From a checkpoint of a small contrastive image-text model.
Training: muon at rate 0.0015, 7700 steps, batches of 256.
Data: trained on photos of plants and fungi (iNaturalist), 90422 training examples, 21.8 epochs.
Rows from block 5 of the text encoder, named by matrix and row number. Rows with one number belong to one neuron. Each number is 128 + 24 x the weight over its row's rms, rounded and kept within 0 to 255. All counts start at 0. Numbers have three digits each. After the name is the row's rms in percent of the matrix's.
# gate: MLP gate (text_encoder.blocks.5.mlp.gate.weight, 256x128), inputs 0-63
# fc1: MLP up (text_encoder.blocks.5.mlp.fc1.weight, 256x128), inputs 0-63
# fc2: MLP down (text_encoder.blocks.5.mlp.fc2.weight, 128x256, transposed), outputs 0-63
gate.108 117:143129168083160129124107107134132159159130134133157129143148103095126137128085155168117115133084148123162119077138101117100131112136123139128121132148080115092146131121122128156130120111091137
gate.109 087:152116136147142142145140145137143116123161179122159137126166154128144138154082137181120142138147142143101166166126122147163134097119074099142064144143100114162151110076142114125157095089133113
gate.110 102:131119119128073155144112131106179132147128129139159120091147102144146134132112117102093148089176185121121118122116111131169135129126121113146151127150130102141126113152143111106128108187127128
gate.111 117:133127105165110099110160144128097137152116135155143115120098143096120152139134154095142118105134140187107122178099136150108171127130106125143163153137097130133135115134148150180129112122163119
gate.112 074:162138124123102096112121099151121135133139150147130157139150128121141141112142127191125127110125161096119173152124119100102136154142104095103101164140135200137111094130133125143146134110167140
gate.113 117:098105096123094146111076134102124151131140125112141192135130154171153104152123105123151099120175146085106082134090114131130146116144174113111106149137111128093146108127134105106162105100110141
gate.114 117:133155102140132106120121190155157114168130149161137104162122084110114090115112122128142136106134147162096104148138153107133112135172145112081134143166130123080106125168088097153160145117133119
gate.115 109:150098108148115130148123144105134133189156143150123113180149126160168160157171126095148125132148143088097138136114106120125178123121125136123114164193126170128136105089123160136162129099100152
gate.117 107:100098134092096146151149102148109122116105103097167129136106163102128148121137094114144117138113132095107115156110119125112100147176138171119148103109111097141128148082091119140130130087086124
gate.118 066:137146149103132125129171158147156211124092165112167110124138123148126072151180049107147129146146098126155117121154118110178125127159115112133110142139125120139144113127142119119144140135115110
gate.121 126:080130191129161154111194138094112093144096103138160150103143119131134130114135154104104128110118152115080097092108118126169125129100137182092144129115141127114166135114123107178099142148158126
gate.122 107:126145155115127099152096133135159138081162127098106111196123140132089132109101143124086127085178103080116144147101119127153122116112148127132146142103120149126099130117109092117118160089165144
gate.123 119:095162086185077112119105086137160149119112117131138154128179136152148138100106161157120132101106117108172130097115119126101141131133157100151108111149139156119135092124116143137099130141123136
gate.124 097:097146084149114194108114113087139137155116086137071150130111168125115128143089138131113113118115166146149121109170151117146113167140129119087084137169119090149135170110168143085126116131146125
gate.125 115:141126133122104147140116115115141141105134120150120148130138084104161157140120209116134098135126122107171103120112158112128128131147134161135100149141127156139144097117079112098126130182144104
gate.126 086:151107161139127150082134173113142129151137098207138095112128147122086159088154138147094164188160102115167135153145162148106129129139119119088130124114164087126097113071134093124171122113133133
gate.127 114:126123179077104098147105094129142120138103092146145117147154119129087130099136130134089116124133113151131132153137120129152152099117099135119111127136133127129098111145127119113095135151121135
gate.128 147:188129123126124121142127103098151161077084116133113146127095105129125120112143158135184113113134151096140112136128110127120122111105123119132168165137176150156111143106123095132118117145084154
gate.129 095:117086152092131099163137140126125135115163146145169127125158129126144107144144128116170124101140122072155132115125140124102105140131126090125109129087121083173144148161156102169125124146133087
gate.130 083:139128168098110106138138132116173122111128130170116142159143132124128099103104099125095150138156094111103107140093147159136170141148120125115109157105123121171079137102155122184115100154174128
gate.131 104:130166142126117123088111124129146125138128148192121150145112133101156129143145157109100133098139095097146153146168122133167142137133117115115158129157126085147159155096116148126190165150106102
gate.132 098:140112112158116127153126109101195155144067098137087166141139121154159107117100121121137137159118115075142156096159116163116143118085158162132110126103108093155114088128137076158127104137163125
gate.133 093:156164192141168149146110115146129151120087137127128157094100106116094108115113161128110106160133149129111128103112148189166120134125105129161125131138134102148108106123154162178091073138156079
gate.134 102:120078162114086132099138102124113141134135124162089145122099111122157112148119130096125156106129098155129100153087138089147085151108080112122093168138111130138104155119133121122161124086135146
gate.135 082:148112098098132127154101141132138130112103170138105198150089153138137152132137103167124126167146141107157141120171144179125119075154091166154124162134111122134138135129179070095135143135103121
gate.136 088:129161157105134112125138089128110095125115129110149139125155086146108129116105163122088136117127166152115136117112078080147144137152149127170104143144102113108117131098165097122179063099138122
gate.137 076:126165094141127121142124130080122097070111123133095132128104150145087142130160061116146132142161111129148108116101130172140121125102170166162088138103097120110137166109068181132120141134099107
gate.138 121:118107148175068120158094119144105119155143144129141106128145098121137180135136100105125128116121149116107115148152129158119092107073117154158137159137121135153096141159120113161102181158138110
gate.139 101:097121117126144146117097124090107129106139136111148163143146131118115104146123112114067117157128120142116136127124145161122124140140122081097117133145165071101108165129082116123127120134138100
gate.140 098:113157112124139148117146098120129158078117138111118146084102111134109119162134128130151186147163130132178129127125134126098148114097127147126113152162152125116117139159108090108151158075172126
gate.141 047:119133123134106138126125143140126159099155089146113108139120159141115159114118145085157103110128109099121125144127134158167114146093111107114097125123197126113126109102146167138105152138122115
gate.142 079:142100122156106093128132126138147096100183144115113123130072086135131199095091157157112130106095121141152118123154146148096085117145109129135161137138117143134120155099091093129079122137147146
gate.143 109:163090170132118097137112135131129112146147109165136123138109079159116111107131140137153137126131139111102100111085116177141140123124123113123147163154109127085145129103093147118062169128080148
gate.144 077:128100131072152156149131124077158117132145090134125116127116141156120140103102102154133121154139136133181126078152143110158141114136147100143155106089108161064131102124121139157103122112148118
gate.145 105:131127118087167120133136093147138126111160094121084136112131112070111147116138118089105171129148157110131134128119122099141150156103163118144120133098114141123102111101123146174114076116149122
gate.146 108:166128102156149142112057110088117117114097129126117107110162098104149129116117172147158075113114151132122134140130134165123157152129149119115153128133137094099155163120109136137148113109106147
gate.147 092:094149156106127104154121147097140130128187127146150113080131108164156134120123168127174146144136096149151063135161116139086108133110144128111129120109111117127144131144126121085129140107117133
gate.148 068:114123139099136121143124113115101165137126125161133150104162134156156159124177143144134110140155151141144110112141132119084137115124133169146124122143159132132074094122095073105133107176132178
gate.149 109:120124155141128139138141122111127099110154143149102115152141120148135134122117131137126148136087106158140130117128115112142120133103113118113116171108143127094130049177191070142140098099132143
gate.150 081:128162123122155119139088143113136153128160104123171150103139144127062113128112189134122138121141115126101104151136090079130109101100109132140112143114079111170132125134105114146119142117125089
gate.151 108:100125118122101139143123143106121107182131135156140161116148093160112141136116180155124121069117160152116082105094108145150118142112129143100145162143131130133159097126127136139132171124114116
gate.152 124:158136124116141130102133109109154144162095101146128170093135137108140114111131115136111156149171112128172140165117159100150138082155164107158131141159122106079103157112169114159145181170096115
gate.153 108:124165067158083128108133110089133123108134111142118152181127115139121132138126142124126110078103197109135133120175136159131130108097109099125130124156103138120174126121119167148149145114110152
gate.154 114:121110118129106097138133113125153113134123109144102114172172124115155147080133145111118093120109132154104150156089118139145091161079080123161084171104154098139137068164150102133145098111089128
gate.155 092:143132120117055110146083127115128120138123091106185137135114125157114165087165100147126145123108136141102099158122090122102129127123076158157097160082120113154120120135115119094135148150141112
gate.156 108:121099102126180118134123115122128139183165132116102140135089111110118182154134139168115150160124130127118124149132115141138120103081167114140059120141136112162103093184173113092135118140122117
gate.158 112:152098098099132115115108158187086186119129155153150115087123138122163135124126163128107113156119106109127093151118124149107132103150086084096105139109163110143100095143098162125128143152114085
gate.159 116:144136171148144148103147118110126130144131132152100115119140135091118111122152105075118127128136087133168117086127109166138116080139132117161125114115125121123107156131141139145152137169126167
gate.160 055:152135132104078153121148145147111094105158105169152111137146122140111119128111149075111171129151148141130176143120167134157153100108130122111105153132120156144121168133107141168176112100112109
gate.161 117:123090117102119081141152109103117149106153135115139137094156113105140144154146144139134146097118117125109136094107106132078152118152131130169117127108108158113114111104097120124159125122178120
gate.162 080:137125113130183121144122066128150174138156102112103107097091137109168175107121155111132166115099160119117099108134129100121152122132144119134149140107119158128175141080106121097132124129102145
gate.163 101:137147092081146133124104088130129152130115096102111158113136141103134118161139159113162135139141138128089176142123139131118146161108119164129143171091150118144129133167088125086143160120164062
gate.164 085:149114159163107139167108150109099111153125124147093089122148101100183126173118133113127077146180140129131078124092099162123117099153100157101154115125131133145121105123118136137122080139112117
gate.165 108:124180157100132122144136166121185166137126131146141102135127113149127115104137076066122149129118163101119139115085089152132126101152168131164151155132115164080110145166124099154154107142128151
gate.166 083:121087110129146144115084140118138110156100155160131152143154134125164085110149148120125134169157120111148130148154125187173124132131101137110115138134146156154115107124102163142110163180098098
gate.167 057:105145185127149140111146147104126128144152131134117113142128097111165144091114124120100113114135117097117165146132179157117125109149170114091125142098130090140164139136162092093185142100143147
gate.168 080:150129091123124124138152095136123115183077166109114166134154127105141109125114164136134145139141119128114155114098111148130105144145141126159106105161112115166141082128148144135141122134151079
gate.169 109:180123129113116106163131140131133080112123202165151123106134100108136129118117067153142101127118105107142145122135103151132104123143152138122107167127142138133109159162126117134116133136087132
gate.170 100:134138134115107137167130134137106098152152101115113094121128133117141124140144156140098096087162165131158099178166123112079093121138114111112144111137139152115100127107131123168136134138147087
gate.171 049:134110129115119119138143145159115135128130115114138165088123118126122101128161108128128126109133120123102133119158125115117113119084094197114142083159168159170088157118180122140063111095130137
gate.172 101:077153130147084112098129125152102131110163133146108171128161114113128090151097121131154112140098155117086166147120102096175124106168140150114138160107128138155122128104142121117134159090149079
gate.173 063:100146119100145136106122133106121112130072138124136131115176157128160148156106123141109111123124109120140149116105153158137142139120099078114168121082178096106144166114146093091162116152133157
gate.175 138:162138118090112101109176104081124137132071134124091145144099151132097120131134126102127128118112104112151156121132088173172120148121105144110123137101136122096097120148086099160149117136102188
gate.176 114:156133161118111147113145137079127137141151136110172146122104146107098136148078092110110144128152159146117141142088137116143098089130112126128068102133103152151124101144117119135131134118073111
gate.177 108:100068139100102138106099104151129136103122112114135112177141117152148132188105123128166105158137127121130180129113146109113109125166135106155158134121123124123134115164140104166140089106134100
fc1.108 117:111125189086151112119112093109116153153111111113132125134179100097146174152088150151103104153094121134171084113141132137104123117130140156140110129130097139113138115117129132129132082132122154
fc1.109 095:107130156104127116101107122093122183147110110152111133145083094121121083109152125080140094098097095133138115109120141130138101151136133151136182128135125145125127155173133138095099145179116117
fc1.110 104:139149119107162111122137097155090159130122138125102133142110149097106096128131141123162148166110102124149140121141138112108123108129132104116118144127114138106124123137129176152133131098122137
fc1.111 131:159136123171107120122162106087113113114173149154113135137169162143161143117104128107138160116183152205129123134155111157100175131145120112145155131114120122124136141137124128114136129091124097
fc1.112 088:131127114125127107139120125121149123119155148121136163116159104137163141155103149132097127134126162141096158085140126153161119172074133137178160113154133090124081096151096117132115143156101149
fc1.113 101:135128134138117129109094129124124145133145172119111103133110102077136098143124136096147129134124122151086165148121167087127123113176107138138099161129099102135108158152136167110119145084158146
fc1.114 112:141150126172148104123132160114154107163121135151138119142101102115091122099152157104134126117153140145075115143182120124117122151151136088093106121112121135101118104109091123120101162135116083
fc1.115 105:147097116140135118141121138119114112165164141139113112185157119165152172140166140104131093122139128109090149122102110114138187112114117139114118149174124168084121087117131150135135144120111141
fc1.117 101:156092155123144152075096145129133170152142181098116078119149114148127129109104092127107129132162129103138112128164165112146091121131138120091095109112120136105130138152096179115098109121128095
fc1.118 074:116091093137132145136146077163092134071158145087111149165128103165160101109142119119122149099144131149112129155136113131164145154111132097126140137105098110166116157136143156094089136130058122
fc1.121 126:148159111148131100132121126175152189159161171081105119111130139157109140137148093180153103163125126134151123157165124107096111129113090060122127115110120164125143160117130113106108130152128131
fc1.122 111:121113129113099161135154109126077143159114116165161127074124143102149125163185126141147141151096181179138178122133133118108123160156097138109129110141147078165153134147159161148163114162090125
fc1.123 112:112148068163078110148122062133172153117132131136094149124154148135130141108118123130122153111118096103148120112112104155082132140150165120139151122155133105104161132114114116130096125133119138
fc1.124 093:138103149107124079145159153145113148160161128103177114088137063111098158124128113114140130125106096162115129154122127140185111140133101130161138104104150135114136096197099071175147158147094113
fc1.125 101:146128111156114127115137156125090111154134154131133126158144096118149138105133121060121158126126131139110111138170090143134075100149141155172085120127138125130121143170118102101136136145098114
fc1.126 077:111122086143090110149139077159096135113112142101115140132136114145132118167103105120151105107090149101088150125118105121161120081128138130104116148119132167144158127159132135151091156147102117
fc1.127 106:131138101171152114117158130129127122110132153122105132106117131141150120136126082144182133163164165123115116105144115114105085176096163117149173141113121135135133131093114140158162091090116115
fc1.128 139:176130152123128113135167101090137174096084096110117136119119127125115097107122154106139118120150155128129113117126086107128129116098137124143145169111142149138108142147080141127117105155104160
fc1.129 094:141185108177111145103124139147131129139087104123136118136104153116124142132119149131096119130128110160132156135129081152140122140128143154127140129160130166094096094061104118099137132128129171
fc1.130 087:159114154104152105088119139128155121130141149154130132157173161176158108157090109138099157141102114102144089142074152134123140125106135114084110170121131127136075123130148127199108109149134128
fc1.131 097:130120128120142120127134168116124136136147145107134104099138124151122130142101114149164149165128142144128120133068103133106126095115125155132091134132127134120106137142152112140076085147136141
fc1.132 097:121145162118140076094143145095075116133141176110131115135133127079098158133131118105136109109155142141123110151090138094137141182131097106139133136132140151110111170149065139095125159108109132
fc1.133 088:103084107111093109091126095135110059141165129115145104180135131136126150125175081089118120098130124144118137132141122089088102146087149133113142141094146169130165128144098082068155133118092159
fc1.134 100:117160114141143109170106108095146135131111152118127089141184146146089150113129131150128059163092145132124133107161079170122157126113197150120147078118121121145116114159124163100136126150118133
fc1.135 083:111137131143122163144163145128139109130139086146144060089127118091113106132137156102107122097095110123106136123095115095127168181129153106078092102127108146122096129109099172134148117148117133
fc1.136 087:129144171113109117114134122125127132119109121130135144128114114111100161138103123114125127162130149138099155148111094103118101111115176141164122121152111123138136135148130126110172037105155073
fc1.137 071:152099146128070101108136131141086132149154143122150146168116117136122098120098181133059123146104059075135151111089117120140097186140107134123143134129144127143111098116168119126157150136149145
fc1.138 121:149126093086154136091163138157137149103132137126075095120109153112094085140094156124136148129119116154156155134139122101143153140160128118124103076117140117118155134113132143106151090132116145
fc1.139 100:166140148136141113129136140162130117130123142145136100122128090156144144135138112145194130125135135137148121132138139123149153120105140188155154141114109161167149093135177143148134120111112161
fc1.140 100:099114127156135143142107136127126077169165102123118126186136128118147155134127128099154100102107111148104118131110117107153057139146112122145128119116099133117150123114107175115090100150090115
fc1.141 053:175103140118087118114128155123106084131110144160080098167150147132116137101111101139146163116145128161119122113103149117115143145129110152153150129116104135136121094113105098065096138115139126
fc1.142 076:140099099105117112108079136138120076098112127076154149126145093081127087079128147126111125112099089117137148126122177142117123138154061128142142145177142125150121137152139150125161102179127095
fc1.143 109:103145104136117156127153121134113131121120152119120093118169142108109162102115125128078135134143133128154143134168160066125096142124135124143109092092139107143133127148156118158164086133177124
fc1.144 080:122152156180106095120123123189099150117148129106105158115106134089137137161135139093097110141115113116105124124119125162116116170136166139150063110121139138186135162137134085126152122110128088
fc1.145 101:097111110143104144132127154113114113148101150120169161111101146172138111111113130141112072148102111162127133134159124119113131134143118123079120082158132101109139129149153101081119155147125188
fc1.146 102:122113187138115088171177114120165147100123117146104153127100161126100140145139106118137149147108112098163127112144116094148082116112147141159102149141111159187084099150138141136125150116136092
fc1.147 093:072124152101146106118130124086145130159187136161122127106152099158162118135090143137149178123121115128162068128167112124136128132117155125138101116114134128116161115157122145095122163093125116
fc1.148 073:105123168148109149192120149154152082134153157105137129096162086113123185093123114124149156140168136120144151115142111169090114136112105168131102144124140130098130142127131160117107128150134123
fc1.149 115:135127167148146145131175138104125083113124159153109121136157107141135129143118148150127176126103093151143128110118167097166123115094082127109122164088158139091127101146164101140113098119118137
fc1.150 090:147153110152124096136063138089167144116165116095189162150163144115090108123111165117140118140155092156099098096140103119100125150126093126151130142135090121135149112160104111118172143141156123
fc1.151 108:102115139091133127106145145117123096148119142126128118115124084139111161141107155133117111079110149148116120122102095130127118125106122127111140173163138127127148081117155160129136168119103130
fc1.152 107:107151124131142104155148077089166137159087083128129152109108134120146123105157101170125095146147101137160121135104158097133093137121151097203131140141128150099092169124129118147129153135119111
fc1.153 112:137121091174132063142095165152125131106147110126120096138135120146156115123123134117169126113131120113112073127133105117155124160109146091128093120121140163115105102106093125135154143150200118
fc1.154 118:130134130107146165116121135121098177132120153107135167124121161128104102148163113118089142156140121110141105098157110135115175105146168127116162080144104132103106156099112166121141183149124112
fc1.155 085:184136108101149130121148099092132139138136101110154144175105114147103134105094130157125115130107102153107073094137107118143128141111077120160090142134103106136129078135116134102135134087146135
fc1.156 105:097161138143080108123104137134156127112112121128154124123130155142117059090120133103113108116123131148130125107121137142111145150137072127130162158128113149107137141046085138174118144112159155
fc1.158 105:107116133117117116106126124140155122150113155125082141146124136069152133148125109154120083179112149110091120126134087135121158152154134098145140170121136104124098131137165138082136152145154113
fc1.159 123:094143124131128120160131120143165109144127125143169101139076152145144143152113128166129119136117156144092146129109128132128136164114123131088141121160169132135125109103126130104096146136136111
fc1.160 050:122140131108155114142077133114169139142128141133106167111145121087183130179122115162134118121105117123127116118134139107105114133156107146148184104135148130128107177181135138107070166139122138
fc1.161 110:116156104177088129084102082099110125121177134084107109185144120187107119133111148138093165121135165118100120112110134157075120139114141135099107108125103146091154112113124104160112140162113127
fc1.162 081:152152137099164138139081123087143161140125116152112103121132117092119190084133162095117155126132105115069080119132129151102132145172177099162062126145130157102133123091133142104114141133091112
fc1.163 102:130114105072154130115106071120111132104137097083109139133124134114136115136150149130181130135118109153097152154114167130132163139125131167102127159081120119145128137160097135071132167129162099
fc1.164 094:113116158144125113139077130173146122132166132115140108099152096127145119114142114111104115085149138114133113117143088118153109111137112136136152113157085153133111133132171116165112151098096085
fc1.165 103:088101149151113137132112152099144148183153151130117113119118106132113177135090134105103154115092165081144102179104084140122149115148100156139129159096114098105160096129148141109138117152180145
fc1.166 088:125137160084169103120153081137114149082138124090131089126102130149118145136104147139101169155081124151125115116083144110108141122147140121142111121131140095122126144123150103138122101081149144
fc1.167 065:124128107104114143165141082082154178115098145161121114124173162118132104171134129129146116140096125121125097120133124134089130107136143137129102097128119143115138069090150145130133100163164138
fc1.168 075:145075125126122137111064146142100083179129099174142122145148136137154092136116150096194126101108128128148154114110132126099139136129129119133141144131182117124155110112117121131147135161105119
fc1.169 102:144100101093119127131124105108141090128124201177128122126123109131156126102138106153111131147102147110143138113126107154129104111160166188131104151105169106129108126147113101119128123120117137
fc1.170 102:100122114167148098091136136124145135133118147149188132133119147142126159102112123127144158145081069131076157116078142137159154104131166155137111107094104108105145125164125115093091119112108133
fc1.171 058:086138124125160085168174162127133104110119152127170132121149134130099148181171167130161118096116162105119125098115083118137139133145149132142124085149150163134150117104115130135112131136157100
fc1.172 100:141196088114131133152121088136111165127163125067119152100139125111134120163139097104117155104131088118147147098115145112117125178135136167119131132126113126117087154167111093124132128139090141
fc1.173 063:146169187120109136115170087148126142119159134139128128128089121158090120098139122106115151116125124135095123114137111118090123084124131163144125133141107191128110096114146149156136134119110087
fc1.175 143:086147138151133141125118134174111097109188128125159142136145095128147148125101133167150135148137142115112130141122184106105128092125137132141136126154127115178131143118146168116113140118106062
fc1.176 112:109108090142140126132130126177116135114118092140090119144144103131129115127163149146160135118110102102142127109184126124105150162131146137130178152138133099096118176121125135104117135116155130
fc1.177 103:119133095154130112122146141140112125168162132142132185101141134126153077154140127129139149138125126135110119161076147136144130125098139139125125151132143148073103091130106119060126120147135130
fc2.108 121:119165188128110145167118108130101111175144097122125105105132141103129130148113077136168115111130099142123095119117141179133114099122147122137172125113157089132160119073143134120128138079129152
fc2.109 095:124097143134111122089147124126109115130098109155151113107192113105108171121159152163112113142116142128159117112132159089167164068117138150089114172128107145104162119132145091124117090171114134
fc2.110 106:119108099094103147124136156129151150126144102158095126112099108102119074098107142094133117121104085112129118121140138097121144090136149142173152108187140103161131131128105118152097153106129158
fc2.111 125:139107137148109102115121140077149130125108168165143123130108144139131120105113145131147137133143123162109148151155137166133138176160110113118136103070093111143149118161113137132089099136127125
fc2.112 067:175108126140109156093140113194141128093168120105111139134151150106181125111146150106131082154085104139154159142146114174103100132111145111170101122128152120130140146119154114160106139164173142
fc2.113 121:109176139149095116163151135147138113155138152156132101137136125166163127087148123099125111150097158141120127148144100138142114142152117124163111157095114097162077113124139192112129148134127101
fc2.114 115:120131076170135148126119115117134112121097087135124110105140100136187123096096135133093125146151118154115137164158175118177129160123071114128125084119120130183118090098147082128130146133166145
fc2.115 102:119106124150121111093141114145143159104120145126147110109132159101079105111134145159125114139063144136163110153176147141106085132135119125144100117061106137097103140186151127146144100147145149
fc2.117 090:141123142145141080122103165098122140147140176124134128105142135165090100140141134126129123117171077090090167104118150164100125155145104120125147131095176093156173118074129123127127164119150085
fc2.118 059:139152118127102126166116123141166122121128098094212122116140086154116159087145126136137136095142123088121080131113117113112074135118147106137139148163074121099083112129157117161137113127139165
fc2.121 130:114160125143120141114144153137159165152118139114095120119104104141156144151103075144135142127104147110145144120133184131109141137141136096120115103127120095136125084146185142107157134125124086
fc2.122 097:119096115111129136127131095111123171188162117148130161080165103110118126140117122128149124163135135101107137102102082155115097140170074095136120111148128097146147109083148130166139111138165136
fc2.123 122:117119121151130150169180172115130121128090121103169134128093142135139116111069110178142146133107085147118117109148145161118162145150142150113087141124135175098157135101104070128094077124105152
fc2.124 097:155119165164150122173112100150171126109098169119129081097138107145102105127101113145154135106100135152179143122167119113141158123135116104160149157148079096132150100169136060146133130143104129
fc2.125 108:123133148146131132107160165103120137149143107127132145125126112101110116104155128124154116083121148133129121120136159171089135069090177111173115118153161165104101127152156116123139134152086117
fc2.126 077:137140162138152110163146105135097167141111108107102152120107158153143140109100119147147146135135154140105107091153105117112117089158129090125185145145167122140108112147147130106083123093117085
fc2.127 114:142107098128175103139140089080130146104141160125113104125110130112137110178087121123106111114136092129109125156138110129125110144145112169124149169134142101127147114088146141153103093135109158
fc2.128 142:192095093146148137139093134133127175116092102084131084114095154144123107141162146119171116111158136080121114109149147121089128180110140156126154140120152128107115148158125143126152128126103152
fc2.129 107:079191149124101158138134120160122133124135095121112125108174126142113150090103148130105123145127188135082139129130162132118149100101113172149090147116123112125142132118131140133124116139110109
fc2.130 078:101090103155119113139091116125149166119126153122092117200119126098092115126154118147113093152179095132125109112118087153155124133139127174107152179092117103170129099123147143117112110122109144
fc2.131 097:169143121110109120107147106154128144133131116164147115140127095122113151121113108102160135112136143127111095137104152140181102091130105116111146136151115069134166105135159130149163116172086102
fc2.132 092:173150148120130128097151131077084119155148200139157120165127152137090111127163111142126099122146147126134162167134130137161147075120142115111111141162105120117100143154108127126112159147128142
fc2.133 071:083131158134167127148216167154144149114111141129114135087128112107135121099106155123111137116161145159135143100127127111183172163115116107119133142161134142135106152084127119118130125137076103
fc2.134 105:090172121131154127113132136139131102105127096122157130149158171166122133140080167151091082144133116095110140109119130136125110095100118132150102143093116095097140170104141124091134101179097134
fc2.135 086:081087097099124098135141166122138149126090132098132147094118150105088131157119073107111130108111135155176106122146081047115101161158139097132161155123120111127141150125139140147160081116175111
fc2.136 078:106148118162087155120143157095126162112105118111170148125136167105114135105112093105117073127159119131108122113130119131104094120106162152121103066151091109151130159145113181135114113109120103
fc2.137 066:090124152106098086091131117130094101108107139122092085117114143129124132153123139090097119097142143175155122121120156149152124177116144098098123121130135150176115077141098125108158109119120130
fc2.138 117:105127084078133138102153121116159152104109113136113158116128126108133122109069181140145132135161098095126129094138100092139109155080134111093142135131106133094130195123112145100096101107120150
fc2.139 103:104115118113094140131139125165112115129146132174084149132098154122110129179097073134114135124131092113123100149154111133113094104160122136098136132159108091154093132100132165128129154151150129
fc2.140 097:159122130105136132154070106129132111125083131130125153175128094126099139159126153117125150106114113151114071117142122113139133168163132178137145121099120133111157190124126092140123138105116113
fc2.141 047:105136098159116117134133157115141105128183147133082137116133134082103124126112095139147102172145098156163120134122142125119146181086107099124120135111110114162092162122141138122131156130125136
fc2.142 062:119117163148119143118127149116129116113152086149092145115166148150164149147126114152132134129079155102101069138132190084145116178117092119159111097123128143078151114091163140106141126135134123
fc2.143 106:132118122125141192165125137129175124121122097087163162181145131132126161120174134081117133071103100102111144102134110126096124183128106168121098139107162140112139123088123121106123105140175105
fc2.144 085:155135112171156146135110101111141145102123130095091136144085153129125133118149139116120176137144126133100148112128134117136130142152156102160157133071096120119115109140129108134122154100126123
fc2.145 100:101149162110122116129138102114079124140146122175094130091148155156155140143131142174110140092115174147128093139168111169136134105153115112129117123098131073154081135145135122142121121132118066
fc2.146 107:093139141147099128133107106141148089097117111165087154132102130112141122100126131128123119143068107107122134156129106117113111127082136136140113157115131123176146150147102135139143147122118111
fc2.147 087:138135188183130108150134129128105110113108138165130118161138171145180116124145146169140111159109115102141114145103146095138105130126174121131119135111147116182119136101165113114144163094151143
fc2.148 061:122139100124096123133091101112111147106157121114116143136159115134171115118134137118101110110131103175093156139098127137125148105095103139113146087154088167166109080155138121156177108096130129
fc2.149 096:118120128156099101158096110143137180112147151125107099111135129162102094140166109122143084128153079141139159123137125129114114121149081090128123122151190130171148067140139099109131130100113152
fc2.150 072:178159138134124108174099084083159155111143119147166113103130112111093137106135151137085114165181115119131106144121105122145096128123099136103109107079107101163122142164120128151136129129112107
fc2.151 112:126094121149147097145130147067159122108112152173131128097141117147085134129119140128095145147153153135091134143103078161169121155129140100126148144128131137169148143133118154123119137083109128
fc2.152 123:130170113137150143182175090091120099125178154125142106126126165106121101132140087133167121119099145155136124138138089110101150146129097134117152126137126114143109141094112118148116089130170144
fc2.153 101:157164130184134135103125102124108165094142080140135110151087166158117115110129116120127148098130148125147121118124118158106148120164105127153131098097158123137127132089110049122143118131131131
fc2.154 109:109135118115170119113125176117084103137080133097096138158129158139156142102066098140102165133149190093138143105125139121146101135121133176104111150136085133152098168152109159125155119117148118
fc2.155 073:131163115107121104116173139151142145132120089111156180126101139124114145094170142160089144169113097141135142126104127150132096123154099149159122137088148162126171159112160124090121122135108142
fc2.156 116:132168106142069130108125099157124131082108089159148129156102129101128117131122091101096106132125102141133129111145161116084120105157133162111125144111127100108115132151105140173127153101158150
fc2.158 121:114121155134138136133099154156137148111104140131111140130148158102094138136153119151140061163132104127072138142153110121120156138108097185113153120107111133157114137096121121151102122189136092
fc2.159 128:109099096134123136122093134156129137166115104123159138128125102093121161113125124163147139107114162116133130122138166117148138156144134137146109152130097124083093122158133167132160147143110112
fc2.160 042:094151111110115119089122164138117105119154086122108120146152092128185132159144134148121109140140090093107161129138124127147165124111113159141110131108097145123165117107161156111151134154108092
fc2.161 115:152123066136134110141121112137134084182178137088141125091117119142142108118125121163129152104126136117094081125109125132104152130141170116146123114131126148122086098113137120140157096106102125
fc2.162 072:113132128120162110159153107095160159074147144131123110161163084140120107118115117153121135095119132138118099106140112158141138145124136147127102083113136129040154127148122133127181131131118131
fc2.163 111:130144164102142127137159127154106106101176134135140101118121118146110120125108203155167097145101131129105132117135102135121132128137129136094135117101152132132148134119109124087132114164134067
fc2.164 081:147104137123124134140125140124098136108131122134166128157142132131113123122089093141156133089119190157126113153139133118098148114120146093160127156116167172135131128162096114084197119120135127
fc2.165 097:083168117132137126168174113129097127153176160138093170158129130116150132121125119141144125137114107099125108116109109131159137102147110100138068123157119104126135113129144130134102135174123149
fc2.166 095:122143192132111127105134122138099123134152112110094130144144126148128129154156154102093150140122112138123093122100099126124112131115137127121188106125095116114129128116149158154097149133102142
fc2.167 059:105122131112171128130168126102078126153106147182113094127116140139114130149121147156128132186159109193104118150085154115120159078122112103116144134156108098102112109144110133127098141096121138
fc2.168 078:133146123138121134191118089146125128062153098159107145151130136146195110108136113120133148146141088093146137108130126105124128105142116162092143136071161111107202104087147102152120094143138146
fc2.169 111:120165122138138127143114091119124143157103193131121132147116140092137100140166075096129097131124133111189122087134127098102094126124113120152117174117177137123160123153122113114092174109092106
fc2.170 093:148110091128115120146149136125143096134111113152138122148141157120139129118087134151145150182171110113126158149127118117121158155074126122093156151109101131128126121133116186111098158134122156
fc2.171 042:134168135141140113148156123112109138105118131088106135129147163087139152135090104105125163116109132089108123154101127151115151129130101149125147097125088129109122111162062122132149128113105175
fc2.172 100:149137098160119172127143091134110092124143109063139140103130127121134137174187108146142163073136119121172109109121151106113123150082142127150164145116122094141137145116145075114136123151093137
fc2.173 059:149139128163082102154105121119164123135137119155088136122114090116136110108083153113124150128113113128159135152099106114137131120123163118158164130113105103171134131135158140101145116140103138
fc2.175 147:092107084129157138124118130163134165135150118111147134139159153135158162151123143135149155137100125149131121125123066093126115125157090125152156146154118140101145135151150110128106126185130128
fc2.176 110:149142137157133134127131122110152099128116202146118133094115126161098176115129160137125163122136129090157109143156128110143167135134083102115108148146157136102116100084104143109090104151144118
fc2.177 109:123140127094091109165145131100125133152126137166102125144163114145111131145132140152138199115100130140132127134145103126160115101113158112095181121113132151103156143106066131151109141089177115